From a checkpoint of a small class-conditioned image flow-matching model: 8.48M parameters, 19000 steps.
Rows from block 9, named by matrix and row number. Rows with one number belong to one attention dimension. Each number is 128 + 32 x the weight over its row's rms, rounded and kept within 0 to 255. All counts start at 0. Numbers have three digits each.
# v: attention value (model.blocks.9.attn.v.weight, 192x192), inputs 0-63
# proj: attention output (model.blocks.9.attn.proj.weight, 192x192, transposed), outputs 0-63
v.137:166104136128100144090117096129094067052167087208156093139129145170131140123186138154125115102061145130124038130140125122149111155078131178117108153147130129153145124150126118082145155087059115
proj.137:186140134126117124096125114114157182144111163137073137149111137087172167173156144127091138118072099124121168119158150195124150124097105185131135137090160108148069124132141145127097119137146138
v.138:192075110172132107129125160151128158145140101153176135170119148123158111092162139170065134131043071085130135094114138127160138146129106130122174074132145139108130192144131166105128116106097095
proj.138:107112127140101122121121139093104101074069149082089124120146145134089139174101122085154131158086103125095068168162111126079189156171117120153116163155124155142099106094140152090098123126144108
v.139:123155099088124091093177153143119113090081113123137137095128081133099174156098126127120179152201095150087115136158079133075156104146105136096107164166108156106151121144091104166117162130113127
proj.139:132139151146188120112152097074118118134142161138081154152140137136082157110105163162097124118134077114123144131124107175195148089131077135111148104110141143110109103104146121131219112114149091
v.140:132159141126116103155101118070137143127155177090069206093084173100112157170123091110106117096081199113157112238151096197095174125126134093113148110114110092124084108133140087127097124142147155
proj.140:102118098119105104186166085171089104036094144167163140103140144095137109118190161160115111165079162077151100028108124162107156152097162125124133117125103130154086119129114136149142081107129115
v.141:146128084132139136141151084182098161121157184138137116098134120163114175193137113114128089138161105131143123128114173105106163232127124060186082147159128107159146209106087095136152133130118190
proj.141:139142106132111113130110100098116138035169094053195147145150119125104088094172159154089136172119166113119095153153119155107165165150162122149126242090107108168110195108160118108154112085103126
v.142:160081053136157131032116149130131138155077119142176161143147110180088123122175102129103118095141119112142137137089146090147092117110136150094163109099139132077117108125100168096137140109182139
proj.142:116151088182107172068169126128158101158157131188138152179120113120123134145102089088151105125131154116112125129156136107201131088101122135137136035110161083120152134098118115096157140128120088
v.143:167138178144169120145155083135083183100147151090096146130155134181100127153142162092117124114176109119149123133142134093086151141089153136110095105120130154090162152150085196116143155168106131
proj.143:123120141099169113116084121103135114143118102173078150143120108130093106166138158124116107153126043138148203102100101186202112192076108124182105206120106115158080142117161156171113136184098104
v.144:105146105120131153108176150181130166143159143130105120158091186140069112114200147117127095078138139094146082170164142083121133151071099119123127160107089125155159238086160117165131112089169111
proj.144:138159084151108094097085130146106141135202116126136107119175124113098127119151120063143105174108113086125134076107124146122138096195152146099089166130128120094170221124104053094143154133080112
v.145:143115078121102083149094104135141141077084156112164090142143151147056172205121200130144141122114115131105080093115078134170118166168145041209119094123127162137084149158098129135145113174123117
proj.145:149126129120129156111142139157173134189139113154141104130116114167091144162069110098135084111114156159092173178104130155076068073149130135116118161152157161113184142126207117134186142163109147
v.146:166087078146063131067146080110098118139131138200106147131155179179137117156158077132173153117113174146122080141127140079156068085117125106125092088103098143084135156094169128178129118106159173
proj.146:137149097086125129161136102101099168084100099060142100098160130090143074163213159085128154148069128114132164123111129090063113071139061116135107141171096158133100143132132120138143147162113158
v.147:157111130155142107164135101156154105053139207076151076116140147157255089163104106113105163117101098144141157178059103162128073094147156134113107130076129150122145066138155119096131145172119150
proj.147:099121165115166146168121149062136091167127090180133106062140095107151129108105110183148130144095116128126116043154129166105150082129027118187178125124117152110167084196151155142176187083131160
v.148:116144131186125130143123174111111123162151100105056170147073175075061072081175147149164080070077137114109185146108174094142143161066023121086180157150089083107136125102103130145078102076150103
proj.148:114148067096132155153143144132138158139145159175159120164129171139099128120175142131122148146070163138132080145142108140111102123092018080170166180146124087105106127107194110126077091142073112
v.149:110125081097174131147117129179111179150132127131127158114097182119117129107151167097178149118153157087125091180113132071087149213056058106104175120092116144120117162110135180162143090116142101
proj.149:140110087111060138106135145112165122095208132086102070127163121141144097147096105116117113147118134101124125123122090139108093124159184080138124146164095166117130129168147145098105101174113110
v.150:124149093104090154204132139151122142138134142090184126107126143153016139116128149142172078171181127098184120158140168108112198154103100137131164112126100100124110111088091153175129091110112132
proj.150:095131074165111115147125127170115123159174138115198134092097124156065123094080112152148155104133131135125093127174133126128163156133135080135087065120142146143143088144181154110177157108116180
v.151:122118132219094149126138128072112135116157109066119137146105160112066098105096124147129155105143107117070064182112163109114147147130183103114146147106095102116104080108128117196102166149108110
proj.151:094106092076115165148139134153156132105113114157120121131098164097150063035173173165113109116154040113154152097124150140172127129121149124132119019118137128126171116115129113133128151144130127
v.152:156118115150085149101097113094107104108132025215141136148165140143079147123106067164197096134198116152089128153164125095143170150135164101086139100140108152098113126128057139157090108135102098
proj.152:111122064165115122071105096110116095086151179036135131140105140145055131127107185140109118103158098164142128129122140138141142171138139129117092159068117119129126090120179119108167114098143150
v.153:138099127172091107110123125134152106109111168087175126132085121091164132107120129126160129125188092160149144151163108159134156154117151134216100091146121106113096144139104184178110158123078163
proj.153:158076164115128163106119146086128134137123057144099164143140159149183102154078136148129147106162236126159110053062131125110135130126130186112147133177088138119185125205105117133084137136138107
v.154:121155140152133127112128103144135131124135203055103107120107164110066147144114120145154113086128143093153132118085108120080139127122080110106122139141116068162120102086158139181108120108086141
proj.154:111132165120140134137129092114134139095109113087097163173120122076058121155129071098108127126124108154135146199123171091118128153130170148159137159124139125124143098147135101112169083103162166
v.155:124114149111101143163063173180149152134190134117133090164130148135107067069135179167159122122115076123147083134107150110094146136127115116083149141182117129138093165115113159172094125100091063
proj.155:130124137180136166171184114138137127138186083138133122118060141116157109115128098093133152184130132136126122138138115098129155166136131170136149137136130162149153109126115140138143084103095116
v.156:123112171130161103115159153094119126126178098119065113110129119146112142134149171143143122068118129142100161181137119131147138124070160124101061161117141165125143210142158113157087137135113047
proj.156:132201143118149114115121164143114141111125066112168121123072124094122109149053110150126117191100138130118066104149111205143137057134149129125065169105090118149135183109118137124046148165113100
v.157:115154114167117123181149122108116097041147185138111167124079139094119132122141122124111081087157055103154162161201156135118139177087084138065116142135087092127115129071135124065088152131129147
proj.157:138134102136133102138106113044167121122131088109056158143110139180184132113157117175089164127140164126146119120127143110134144161131115150155144150123103110194045104145145150144159088115120128
v.158:146121099095095109170144112161122169146147136088152108147116155198000169137153122118120141099144173176086032230094138104162147135117037136145192138139123138146128145110137146135141123072170127
proj.158:125168147183051100209148129138106132126197085160137108152166106067003151153142147102136143146103160146104144052162087118036159096162059140077135071130111105124133088142116063125091120095141102
v.159:148083105119090091076159133096137145153122124203148147151154103138158136159110132067093133137104156172077140118169088155156106113142157180108135125130186178114171101115131151123151103119179105
proj.159:119155152099143107149112131135104133144150105105131134120153120089074111113170133142110166161088169148106091112121151157128154127118140097137184155165128173110089118200144135137156114115101141
v.160:110138155136127130148107156110141127082168195152157073134140113152136150156191157098091132086096163166157105117123082171016064133115166065099093180099131053129163202124172172126122178165132075
proj.160:194113148120113151111117114071142116155159126125096107096126122145176128119155118115143115079120185170111128092148124195100134083162140149126126000131151132143200105127114067129186142179150149
v.161:156155117113114123174117154118114157104148193098117153130090141135155120161157168099117108137173169140127151113141137131154134182072131127161123098074037110094103151120109120089115147071126167
proj.161:026082113189119084113117099144080106137155116105114165083084152058092106075068129152145151155158098123117058167122106104175102050126153111093080129105090135083122137114199137116207083112151044
v.162:117101099097155126154171117157105161090137094114119092136142137134130182109218140132081109176120093111095142092149144116070091148136086103113099137112121120185183134121107129109121154101112053
proj.162:146046111124132139138100154088116051179121114111101118117103146135130123100152102166108126126140215128150157138129142136194099041092126122131118049153080119138054155101184131129121132108128168
v.163:122054110153108124118108152086071165172121125140071126147125147155130134112255116125136139133089123149147130111109119124124151138136166128119147090074087107082154109132142091098130130083128101
proj.163:132077132173120134094107093127102035111146183111131121123120128129124125123000108117106100098104135154120131141096112088169152114126141115119121068112089156117142130119107132100105086112143039
v.164:157129138163151144085149132162130090173149120137102088165089137105113182145124182146090111157159147116123068123104162088171136122092134156092132147061102193166142183145112131154105128111153142
proj.164:101111098124105141115113100091110142101184190111084127121101171156138097084114145109136138089156126150124077073076157086095178079119104145101095171110112138112098126086145068108125104107079198
v.165:200102109149103133177164121080100147141095085120152108164051135148120171151163173141147047153058138137087141093140139113114142126131122103117163054146102169136122110125179087163151134164135164
proj.165:084165063167164087133080172052080090140164127145213147163158090124158075119086130149121144160104135121117136132122124085097132137110163152126147138133061124088074133095151191114159174092076163
v.166:118119122091121081172158172157117104108123186117079092111103113106157111173040103030084121134082109126182135204145151125142119079103153109134080175118100130129137113074128092129103151123137146
proj.166:082132148116102139156122146147124192158152150118117115125085147119102084092208143148160097115111130116116116147079108131109118101098146133135097144095147118092120119085173118110143107130142092
v.167:194139113109087143114137176156124139116141145113150123135072129063067097189068147092155182127122125168119052167150142145080111122132174165084125164085165094125123090088139098156131166111134062
proj.167:128105114104094156119129095125156157134091177103164144133086153102090136092217101131128152131115079131085136170092125116132133159189167117136060069132135146128170119107093132146157064179148171
v.168:123122116164095147131160114031178052159122111148110161130062141118137141184141177190106124106136176099157097126099148148125149114143114187131154117078114110131074092124094163132099138136138082
proj.168:111130098156139087128126154123082205169114136112162125116110159169121166150134125122138121152100143132142134178141113110064113040094126065123154117145081118106133103131196196105142140119132206
v.169:114122179108183180099195118136149123154206135119119143126143117140155152122134119092091164140112116072149126117121101174124107101164129115090080111115240176121088157155149135162117171161135112
proj.169:147117138063105151120146104172225158141135123107114092113137167097136117099144136109150110093120119104145130115177093164149082093126137117142111178059234127155139124115110068163182084167127153
v.170:134112166116162102170136167157100149140184145073111120161099176158125198149149177096092121125126076148123046115124113124139081158114125150087136159132108198105164161170255150140130121094139223
proj.170:090139120099140109113183117158186139166134083092121139150094194182070193173117140144133084139133117156180165155157135144165071114122155102168115111056147107149178078122100134147118096162143046
v.171:152171109106161167155153109158111079147103074110063129124113086134154125099077097119133111122036087101135115156163085131134096193133133070132131176130119086116123119123144161108110098137092048
proj.171:076149117140178087125129155153099217145170127192097158149136100100129176107222136158097093167141074110119173111127133165134078116101155126138138164144137131128121146145143168142150128156155145
v.172:124122126166063138141092121122130222105166140114125142147159144123136118139194181127117150132165065153085081115172094154064154125127090117111156047093107139151160095111134102125122065151096204
proj.172:098079147141134116089105134068085097150127117125158074122148134150094146115068110175151123115113139100110135157132132155113074109107143128132138153134120140109054106135153139141169172065123079
v.173:147095118124104120134122140051092120121086103155120189084152166114116132105055123125117085157124105094118148131095126137204173107153141085125186166122082151128143085136131090125119140113170231
proj.173:134163105169130099141126127128079143135099098155166150139155123137144081084132141116114129152101111100112151129152127147048154147154118113113143173190064116119196141138102152108112103056121117
v.174:090121159166135120078103139160151123143174162130118093100152123159134167159135121094123125173171137116139126171102179081201165176124101104103115071149149145176115103113059149124132099075138169
proj.174:129146124141101165098140140142121133080125167118085095148134097150096144070093149174093110106136158127104081098073135152188156135081145135140132143113148104132115165126124107124104130112090027
v.175:133142104224088126141165124106108074137079095137159072160096113119116184109147169157161113162135106128132131105134165091143183100168111127122154141103044135086124164137129152152110096103113143
proj.175:116183142165154103122085111043081148066164166183138146142157098112162127115105106120114178101144142114115123127107144078080203096122112172129127097117072122112102133109147171103130132078139100
v.176:113148082120089134107107102176092122126083059143161106085204120136152078122139177180139111153149148134142154124130110085164107127157116107146173140145114113169104122127131184124149087118114118
proj.176:107132149133156099118158093144088123112115145143115125060154102120143154122073094135109118132097087119134129077101083121041098111087092247165132098125103122138105119170146185089130162114152124
v.177:119127097183155141136105151100127072107094126180139151124117143171129183143100113116131123159149139102127159123139143131086149090083097089132119133086109104130164093151077145113128131157111189
proj.177:138097085106132125144168142154137123091149037100111150124109118126145079131144103119141159154145136121114103113142086128150108083129151144119139180146094149099236113119110118116177155137075110
v.178:148108099163191082123135148101148098087134166092154125117092157087125182120085157106100165094175100124136115079145131106162165143138071093121115061077101102095095098136084114136120158113157129
proj.178:130118112175072098100117107105118133133162118150075120109171116149167126145122124083192105127135105168114088081115093148108202129146068127115130061172133115106111126134157068119063135142186182
v.179:057104108118146126076111141094168119146124094182128153097141140121105145148084097011120155148160126114166128100113106141119190100079128117116120117107137123128115104117135120095133190145192181
proj.179:206113088096067107116137091135116066148161125071138119075139117159169158117094113124143111155145171101158120148116106155134148143144128136134121058133123145117072118143101135079122165135117026
v.180:119128135120107120123171153099182164109147142162135169134109125068142076156083152060159147130144115138166104096141181122159154130096121145120196000154136170108081158125080118121097113133183125
proj.180:099133201143133134135130137115141110129157125158043159104087142128178176136082109122140070100123071109109197133162178123147062076124169144158129000079102145183161154136124127127089120109143101
v.181:100080117201163149105126147134139044134142144146148106123135155120123171106155127159118147087141105108166183157122084128065120147114125106152040168123129086129127129177114148132162125146088165
proj.181:151155082102071134106147154206114133085160171169195127151138160140119123167079146089170135111095085123074100080108108134130138115100140136103137200135173175134081195145111120090080121091165177
v.182:133110164140134090084136156068139128091189147099125135116079148089119135127110108098117078101116150099127086174143170177073157102137109148118124073138124118110139161155144139102136120119155171
proj.182:132084091179115131099126108133118103122146161177148148142123144095133144122095113160100129148137114114099102138089167131123163136094159146099074086116100128105132181117128158042092101121123175
v.183:159148168064117084087156127173110192149156136111081092117145129095059145146128117119188114145073075141108081173105145102085082097090174169161147161109137108118117157080135094112140155129138088
proj.183:118107247102208150160150164192129098122097106176186138112146101123155134131071126139137138122129133117118127143121106059083092134080109180121177138117137114121127120150119157160139144074082116