Weights of a small class-conditioned image flow-matching model: 48-pixel images, layers 14.
Rows from block 10 of a small class-conditioned image flow-matching model, named by matrix and row number. Rows with one number within an expert belong to one neuron, the router's apart. Each number is 128 + 24 x the weight over its row's rms, rounded and kept within 0 to 255. All counts start at 0. Numbers have three digits each. After the name is the row's rms in percent of the matrix's.
Before each expert's rows are labels from the 100 images, of 14976 (inputs lightly noised), where the router gives the expert most weight on average: "colour at peak" is the nearest of a few named colours to the mean colour under the peak. Only what is clearly more common there than usual is listed. The data: crops of objects in photos (Visual Genome).
# router: router (model.blocks.10.mlp.router.weight, 16x192, trained with AdamW), inputs 96-191
# up: expert up (model.blocks.10.mlp.up, 16x48x192), inputs 96-191
# down: expert down (model.blocks.10.mlp.down, 16x192x48, transposed), outputs 96-191

# expert 6
colour at peak: black
router.6 083:071119111140100122152152139127171144128134124136144030122139069176141123128122121096099108146134113114132100115127137123126155103142124114157111131150108101094198150122125096116136114097104103138138127088087128138117185118124134128145146117137139135114123131157130087111100112138111144154
up.0 092:170123144169187161125155150116191129110130077133097120129111155123130134127120133141137121122140099103134085147137127091160132146121160087125122151110136121126138135136117119137117142137149153150098133113134155113151105160150115108116099113125136124130107148132133137074111137105135154145
down.0 096:118149187099123131129109120133099126115123119121151158150147080120108135118157130106130134160135111119115113174113109133171147142118110164137079167152114111135129139138163153161136143130122125110103173129102130113099095123163121106159099121158093105091119135094120125137102173145118077099
up.1 097:155129113157021125183132146142177163127149131166128064111097136179148073135116120130112121120087117209141153128145157109107137134124137120145168122108141100149125116155132154142135140095138114120154127124129141101164126140149188141133084133142133080141147143168163092124155138146114156148
down.1 092:077134111088111140115142035154113123153126133138114123139117094082107133119103127137118141119106129136085113120102130123162111120116120144135116100140132149140167125134118156122109132186102113140093124111129131118116178128135157103116112141070111147146113117092162121097148094119124123115
up.2 098:136114089162091127135122206096123118135111135192162145104124145139169063143116121142151110128126147158150119129116165109133128081154111159127118102134119124098137136145114114131089100085129147161160136098092144118141126113109157129152119146141113128154150161131143097140148130130101142123
down.2 100:141128131129078146142176166144141125145135135161107133141159137109131065149136152171083110119095164145091141122067134111088073136115115164122138132122139102108125126147126142121117136153140148098126176108131144144111099122135147157127120090138096110142151146122122125137170140138154110153
up.3 094:148115109135179147100123255079109130122112134162134110147149129098145136099149139115103100149141123110148072124156123157142096119095130148119074159130126148106088148144124143097130159141134132111152114076135149113117156132107099118134101099130098113127142136101131118128109135145093133138
down.3 110:041114100117034139122139196104127135138124136109159132149137102039094099122141134119118124129122112203136121132118111149135092128145165113101100121121105121202084121129145090112114134115151128133116137104134137126115166123105149102149135108114106108135107120152134108154123136112133119145
up.4 085:140133118133161122158143154099159113136176161145105050121143114155120137115163096133138159121111133105187094152095098097073161151140127128159147084138104094152130112143159151135135108136103143105098083135115122129142128149157154106161122140143130124130144148176148105120153135119173146175
down.4 098:080135129132157174083161132164113082135168170111096126135174129070149174121116132126114083128115138122108110134117140141143108142150144126127117124114117095145108148144116176112126137091143148135095105112096140108122125103171150116114139147131129119138096144123105116118134138122102097144
up.5 127:179118150149033139134153212127126113130094137179147160094127138170170060121137146127135120145155123192147090107150157114149141120130110132141177133130129142094166115143121111138107100119129130134138139095099113134139120148126147144105114109111114132135167153142165083150157121158115151147
down.5 099:130125155120102105131130229125119138113149112158131121105107081156153182168113119126121137129106107130111159134121167116123138124082097115136153128137161160091094116138136120132100108137109113144145102172140099121156176122125115126091112130119139174137109122101177111127122118111130104104
up.6 096:159152094148071084113154117118120149127150156164171077136113151180143115143130125138144105159129116151166117154117141122146134135110137126139133132136115115158153160151125101118119119103114095109142158128116107121127141110136173107107087142140110083096138142104142097158149140138132139133
down.6 104:069143122139149114156136087156150126132168142126164155100163111092153163139169133134116117105118118146120095158137143142167124118112113149112149136113129148143127115145134095075120118120127082131153171119121130118156179145129156125124123108115161136207140139162108126167165150123145115146

# expert 11
colour at peak: grey
router.11 105:130105147132108106154112136131123122119131146131125145120116115167140135165162112047111127120163141122130141120080162114070173117097110126129188164128105126128143130100101119124222121119103108144147118178114088129138136126114130126108130122126114163123086126130136145128189121109128122154
up.0 097:151105148155113140124127123118150154134171155130067171123129104137101132114152161116169149142119088130126142099111117149140162132131073136116119143109117127152158110124139160088099145107155105111137159168102141156158164174132146129103163148171111092121156149106092104126150156095126149138
down.0 089:132134116161141137143158104123165107144097135126166149130142172138102076113143122181113118128125157132127107122134141147134099113146100133120094182113131127126177130101125108157163092094170164118139102096155138137153105147141105114131122119158135071141165138117125130128215093084114166135
up.1 103:118115164151125163128127139104121130140130177128094153139163154115129121162111133102185189125130109133106150155107106115107126132123097107096145077134109189132148169096131159136106161154112148096090161130090125152149142131106128125119192143162108153124131150106096093135150168171122090124
down.1 112:124120125111146139128105145141079134130137153112083089112146089138113150137143110129165087122085099132135120135076140112112136128088154141150170153142098198151134120130135131113079147168120115147124150104107155114118168119118182133131141095082147197133106099130119120111147148120153082139
up.2 088:104113145120117093138119142112145131135145144149156103131124144152120141155137096106152118104124090107146181129077148126145133074141127145117119105115099139140130138114146092138091098092172118135137122129108120137134111123132167116149124107137153161146126137151151104108168126143114098136
down.2 080:136122139120124112146074087138114138100123150120139122124145134113136109089124129084185145188138132099127166166179136145145172108109134121142120161131092167096116116131122117144126119171107113119121121157131103119091119122105180128088110130118115105118131144135148136153064123148084138134
up.3 112:126125174097113121106167142126146140210127129125137137104139161122118139163103178125141090121120127112136145157130142163119105091141173106123152146140129130138097145140153130164161127116146145139107115141088154130136109104121110136159123126141096133161072111162150173164134103128158075159
down.3 082:167116087107123122114107127124139141147145122145130117118120102145152131153105102067128103107198146131131158103198137141127125137101126110102131130128130102118107138125144104097078122125132128138141142157153093130147105117130112137136133130139121141136088113138144112111042154138149131134
up.4 105:114096123178137132134134131112104136136148154116089117144112146108117131154134138145171164137106110136085130080139090165126145139086142097097174112138105119120122145123128099127148127140128156104144090169099137121170134131135122141150174172137082086132079182085128116106104106125156089162
down.4 095:130124141170144109149137101114136128156141127109141160147140109100120126148086106123108150111137168098103123168175106153108160108127150096095147112149124137146124158118143106150118079117164095087136145158185106127156139147109114130154131120136122093129132131092132142148070129113129110144
up.5 091:171120108119115128126133111126132143105142146140093050114132168151119103129162138159140086097101122143141105113145116127093169139151110107110134151098115119154137139146140102149138077132093090112140147152179090122152083115113123111089110137153099094151141161129148107136178115123149111159
down.5 117:119153147126141143087062114099143113125112088134137134126098138170154166112195163115105119130158095166155158124077140128156111128157157138150114128124109114117134112138122164091106153148072124135122127091133150167137127096125170100145114132158137167126096200098111168133151141106148138158
up.6 115:104125121125141165119085131127111113146134165146148076140137087109129128139143112148139096110134135140126131112150138136116121134109066138147126174136102154124120087121140173134134137102107139125095125125140104103165118123137162138131125147140143102147167139092115127094155133077102117093
down.6 099:196132153118123140124111132133104123089160140137129121116135111174164164158154110089130131135112121132084126148126116135162087126104116139119144127139149152121139136164163148158108160085120133128108139112094129141129067134165079130091114121126111105091126114152178169099135135170146083146

# expert 14
colour at peak: orange
router.14 091:127140128125120140141113127119149137105110125140137171082137118163157138156137118070095063143206152087116110108131163103134168132166097191135177147154133161097142113105113170091138135082096100134150128099091108167125145118101101108095095106110127126127136113120104106114133127122115132151
up.0 096:084116117146139141115109111148135178111149119113119086136111122079080151136151117146108133147152123069130109119123142142145116082133158127091089139117137146124148135147139097111121156161125131112135134138116095138092100136159090168135127121153155160125165107099142129141141152131139117131
down.0 099:141124118119163161138114157099146181163147140148107145132125112202164141130094114153131138083142140052121124119116111116110106127144123130144155117123151128103121132125121126147130142092149135133127127160127097126156096107146065121108127139104119084141092124166115148129125163152117117146
up.1 092:100101136117022070100125078114164137134093106123157055155089141159167109170133143143115124154122180152100134107120135161131097092123129097148182115160168113107127101113152089122142126134124107148139117129123170105136168126111144127099136110117132157123109084107133104133113117123074167125
down.1 099:120114122154131097168084000138103161107066125123150133101108128144097143101125122110136160122110139119152109127137132122129111111142109148106136120109157146127169153110130132134096147149169104118158114129168132138135151150102138137137115104141146125142164165143116133117127126135170101127
up.2 101:120162125170105120113088135142143145123184123138123027122119143155138118146140135117120167094122122100121125181146137112129146136116155094088151127107103139142132165130116131121112129128177090145139104129093091117128146139101102112097131152084125114134128111124111126143110094151140107124
down.2 103:138168126097095117131092103108125141132160111086106129120097145135122080113107136107111094145126132110126134145114127146108172130135106141183123111141135123123130106144142127136147100146089085087141106123096109144123140132082113151146112147182134145112141167127115131133167122106111165112
up.3 131:133147135117090089121081151103144125110086072126121130155111124107097124145095126129138112105138117123102202119169135136144116108139144150152099146111118131169172119126132151077118176112172115113130117068149118122127120134120142152113101101119133079129141131118157147122115143150126158116
down.3 110:120124112156177160123206168128114130095154169132122154135163131131084130143091128140129119105144150093119078106177143121117153137126116130134097151128145128174159152133114109163135083135179145114132127169129123101132138120155099164106146157112148091121137122123110122118125118166124161110
up.4 082:071126152131100132114162143136091107138160115128110125114131138163117094157161138152151172131133164135116124116119122159120138163093161126121169139142118125128043118123168134134144098161146145132154134179121146136129152173155142161149149133129088154141135147092106142138138082108123143166
down.4 066:130132081105197142154120104122141106138167111146099148117124094148140101121114144189126111147144123115103109134132100126133169147131107136138167160132121181155056129132097120155181107092129156118125132124092145100117155103162136131134142163124118096129104072110120108143107111144114131113
up.5 127:117140117120128123111055142160133145117136143143150110133107067111125112123112075137122139131101115117114132120152142069128129121110145152124103060135103065144175116075125121144132106141093123143105127161138114146131151125131154138155143105103135158133139152142097120127146163114164147138
down.5 092:211140136133113127146132119145120126116140130140120114127136211167107063127117121169156107133086135139128139117149125139125118139125140152135116139116138101032213147108113136157167153070128147131097129125137133125140079124146106130132154118127099062132149108132114111112165105135103159139
up.6 090:113135138126133119146092115134134127147118073121116045098135125138118139137113173107164120153150151120098119133140119127137140095147179097137169102075112137098172183128126132132141123103130133113118164097115182150146117108157116134118159154151171125113137101115119111154132125128116141168
down.6 116:131158147142121114134076140120108111115112097161115158162128119117137145150154151084166131105170138131162105151100135129133146113155077165124082158148102119145132088107135156133081123143131120137125159116139147092113096162154091136137132136103092150131119149127101106133115128122122105104

# expert 12
colour at peak: brown
router.12 088:125101081139132117151141107122157108144134138126132146138137114181147138146147124105114136137114134111166100136103127124102150141076131108155073152135117137137111128140111108144163129126140116136138105132084142119138166138120142098137130137117096084147135108168112116118121114140107103132
up.0 095:168114180118109160106144173147123127132142113139104100118141138132104137133134149151138135140114171104142162139134118110150129103117173126141140113111109125154110139113134117156155138116137125122137127167117123127142074110126121130149129155120151145118075131143143148108099092134096124135
down.0 111:090137069142123103140129188138115129145129120124151103107120113137120128142153102118113172114109083139120106151100110113141117167129157109138130122114155158122132114083132130116166108082146123139151146106166110132187143131114158137137115151126157166120087147149141102114074172126115077122
up.1 101:142082177119141158109139126136146126130126158123135092111160133130121170135127166108129129126115112138127148132096118141166087148102164117145135111134120153164126173120164101108125104093095181126088128114132134106133140118113155142119142162127089078127088165180153130146151106151109126130
down.1 121:091114208106133105163141132158126126126101158128137102148135148127124110111169132150118147179113166169112123156144140124182110099120133149113101147147108125134131110161114097124135153132145175136108144115137141084122122130186131106127127131128141118152165072115108163145158115133125154086
up.2 086:155124111127086127128130043121142130140143121088101055144113162143124100126150131158157136132087109174139160129136116113136136119121129105116107148123117087189190146131121112137139096080134127120141118150154118137119141145152187124135124131145108067124134108157163100107129099133146117165
down.2 101:063144134130073109133127111155123119112132105084129101093115125122073125130109110144084134138154118167102072119137101131171151143157138115136089117122146106210136126124126177119136124112144144135139091065102112139170189111099123154188092133125130140115131125123150084110149098106142109096
up.3 086:129136086133186123116150221138141129121122124123120097139119130111139138114133132156144124123098101115156088132138091152117141112103141136110056164124113094137150154110121116122142095085137096123132121109140125125136160134145167117148098111147117076124122149165157107123121140143127121141
down.3 096:081147135113134110129140196093120127162121116147149143144143128097136165123148133102097122131167127098125142136103113133152099115152125098115111102124122094161137124142150119110114182062106097136137142097111159135102117142104076104160123084137091089146165113133145147152184145102132125179
up.4 076:236132110154110145108084083108126133113118138124098191077104130109096105110132108117143131134163134111106192114098108138147152146125090139130152111135110130144255102128137124108137132118140121121124160150162144136139132117139135132127133104164148141118135143112142097122146125116141160114
down.4 078:058121126115118129124157203128115130147132150102123131150127152106073140121132127153102145107113138151121061116106159109191118119171174135113058078138120094156202145144118125124102133121156145136133141092130154129116129132138098121178142135093133103114152091109116129134197120121155141135
up.5 117:158205082144115114082094147179148168121131130129097066142112114118134111106163123156118138102110153097139157125142116106100146094184091126098118129162133100141129096118111108118119139127125122185125121136118122137118096083088114139128084138158148152114163105089137133132117123082141129133
down.5 131:105050215127131126091165141165152105120132167125165122136135167101134126103161140102116129133092114192135101129119098114141092153113090131112095176170134122143113063192119148144172117147117144161124135107142148108121133110168136130104160119135171138111150111099130146145142112089090133110
up.6 127:119135111154113093125145130149151146125130110096163077136118092122109156133076136093138125127083082100148121182116113109070095140127103092147119126135150126140124115140109083117123141124078106102142181131137118111089105120139134153125140118141111140103117142088100128125173191098104101158
down.6 100:104136139142114136135090143138152118127150143107114135117137127111132127104086076113100102095185157134137151075138122144111125122151122081129115163142101146133121124077126147123120095078069159115127078118083117082096147139128119139117168148162095116108133119094164131120129080107098156129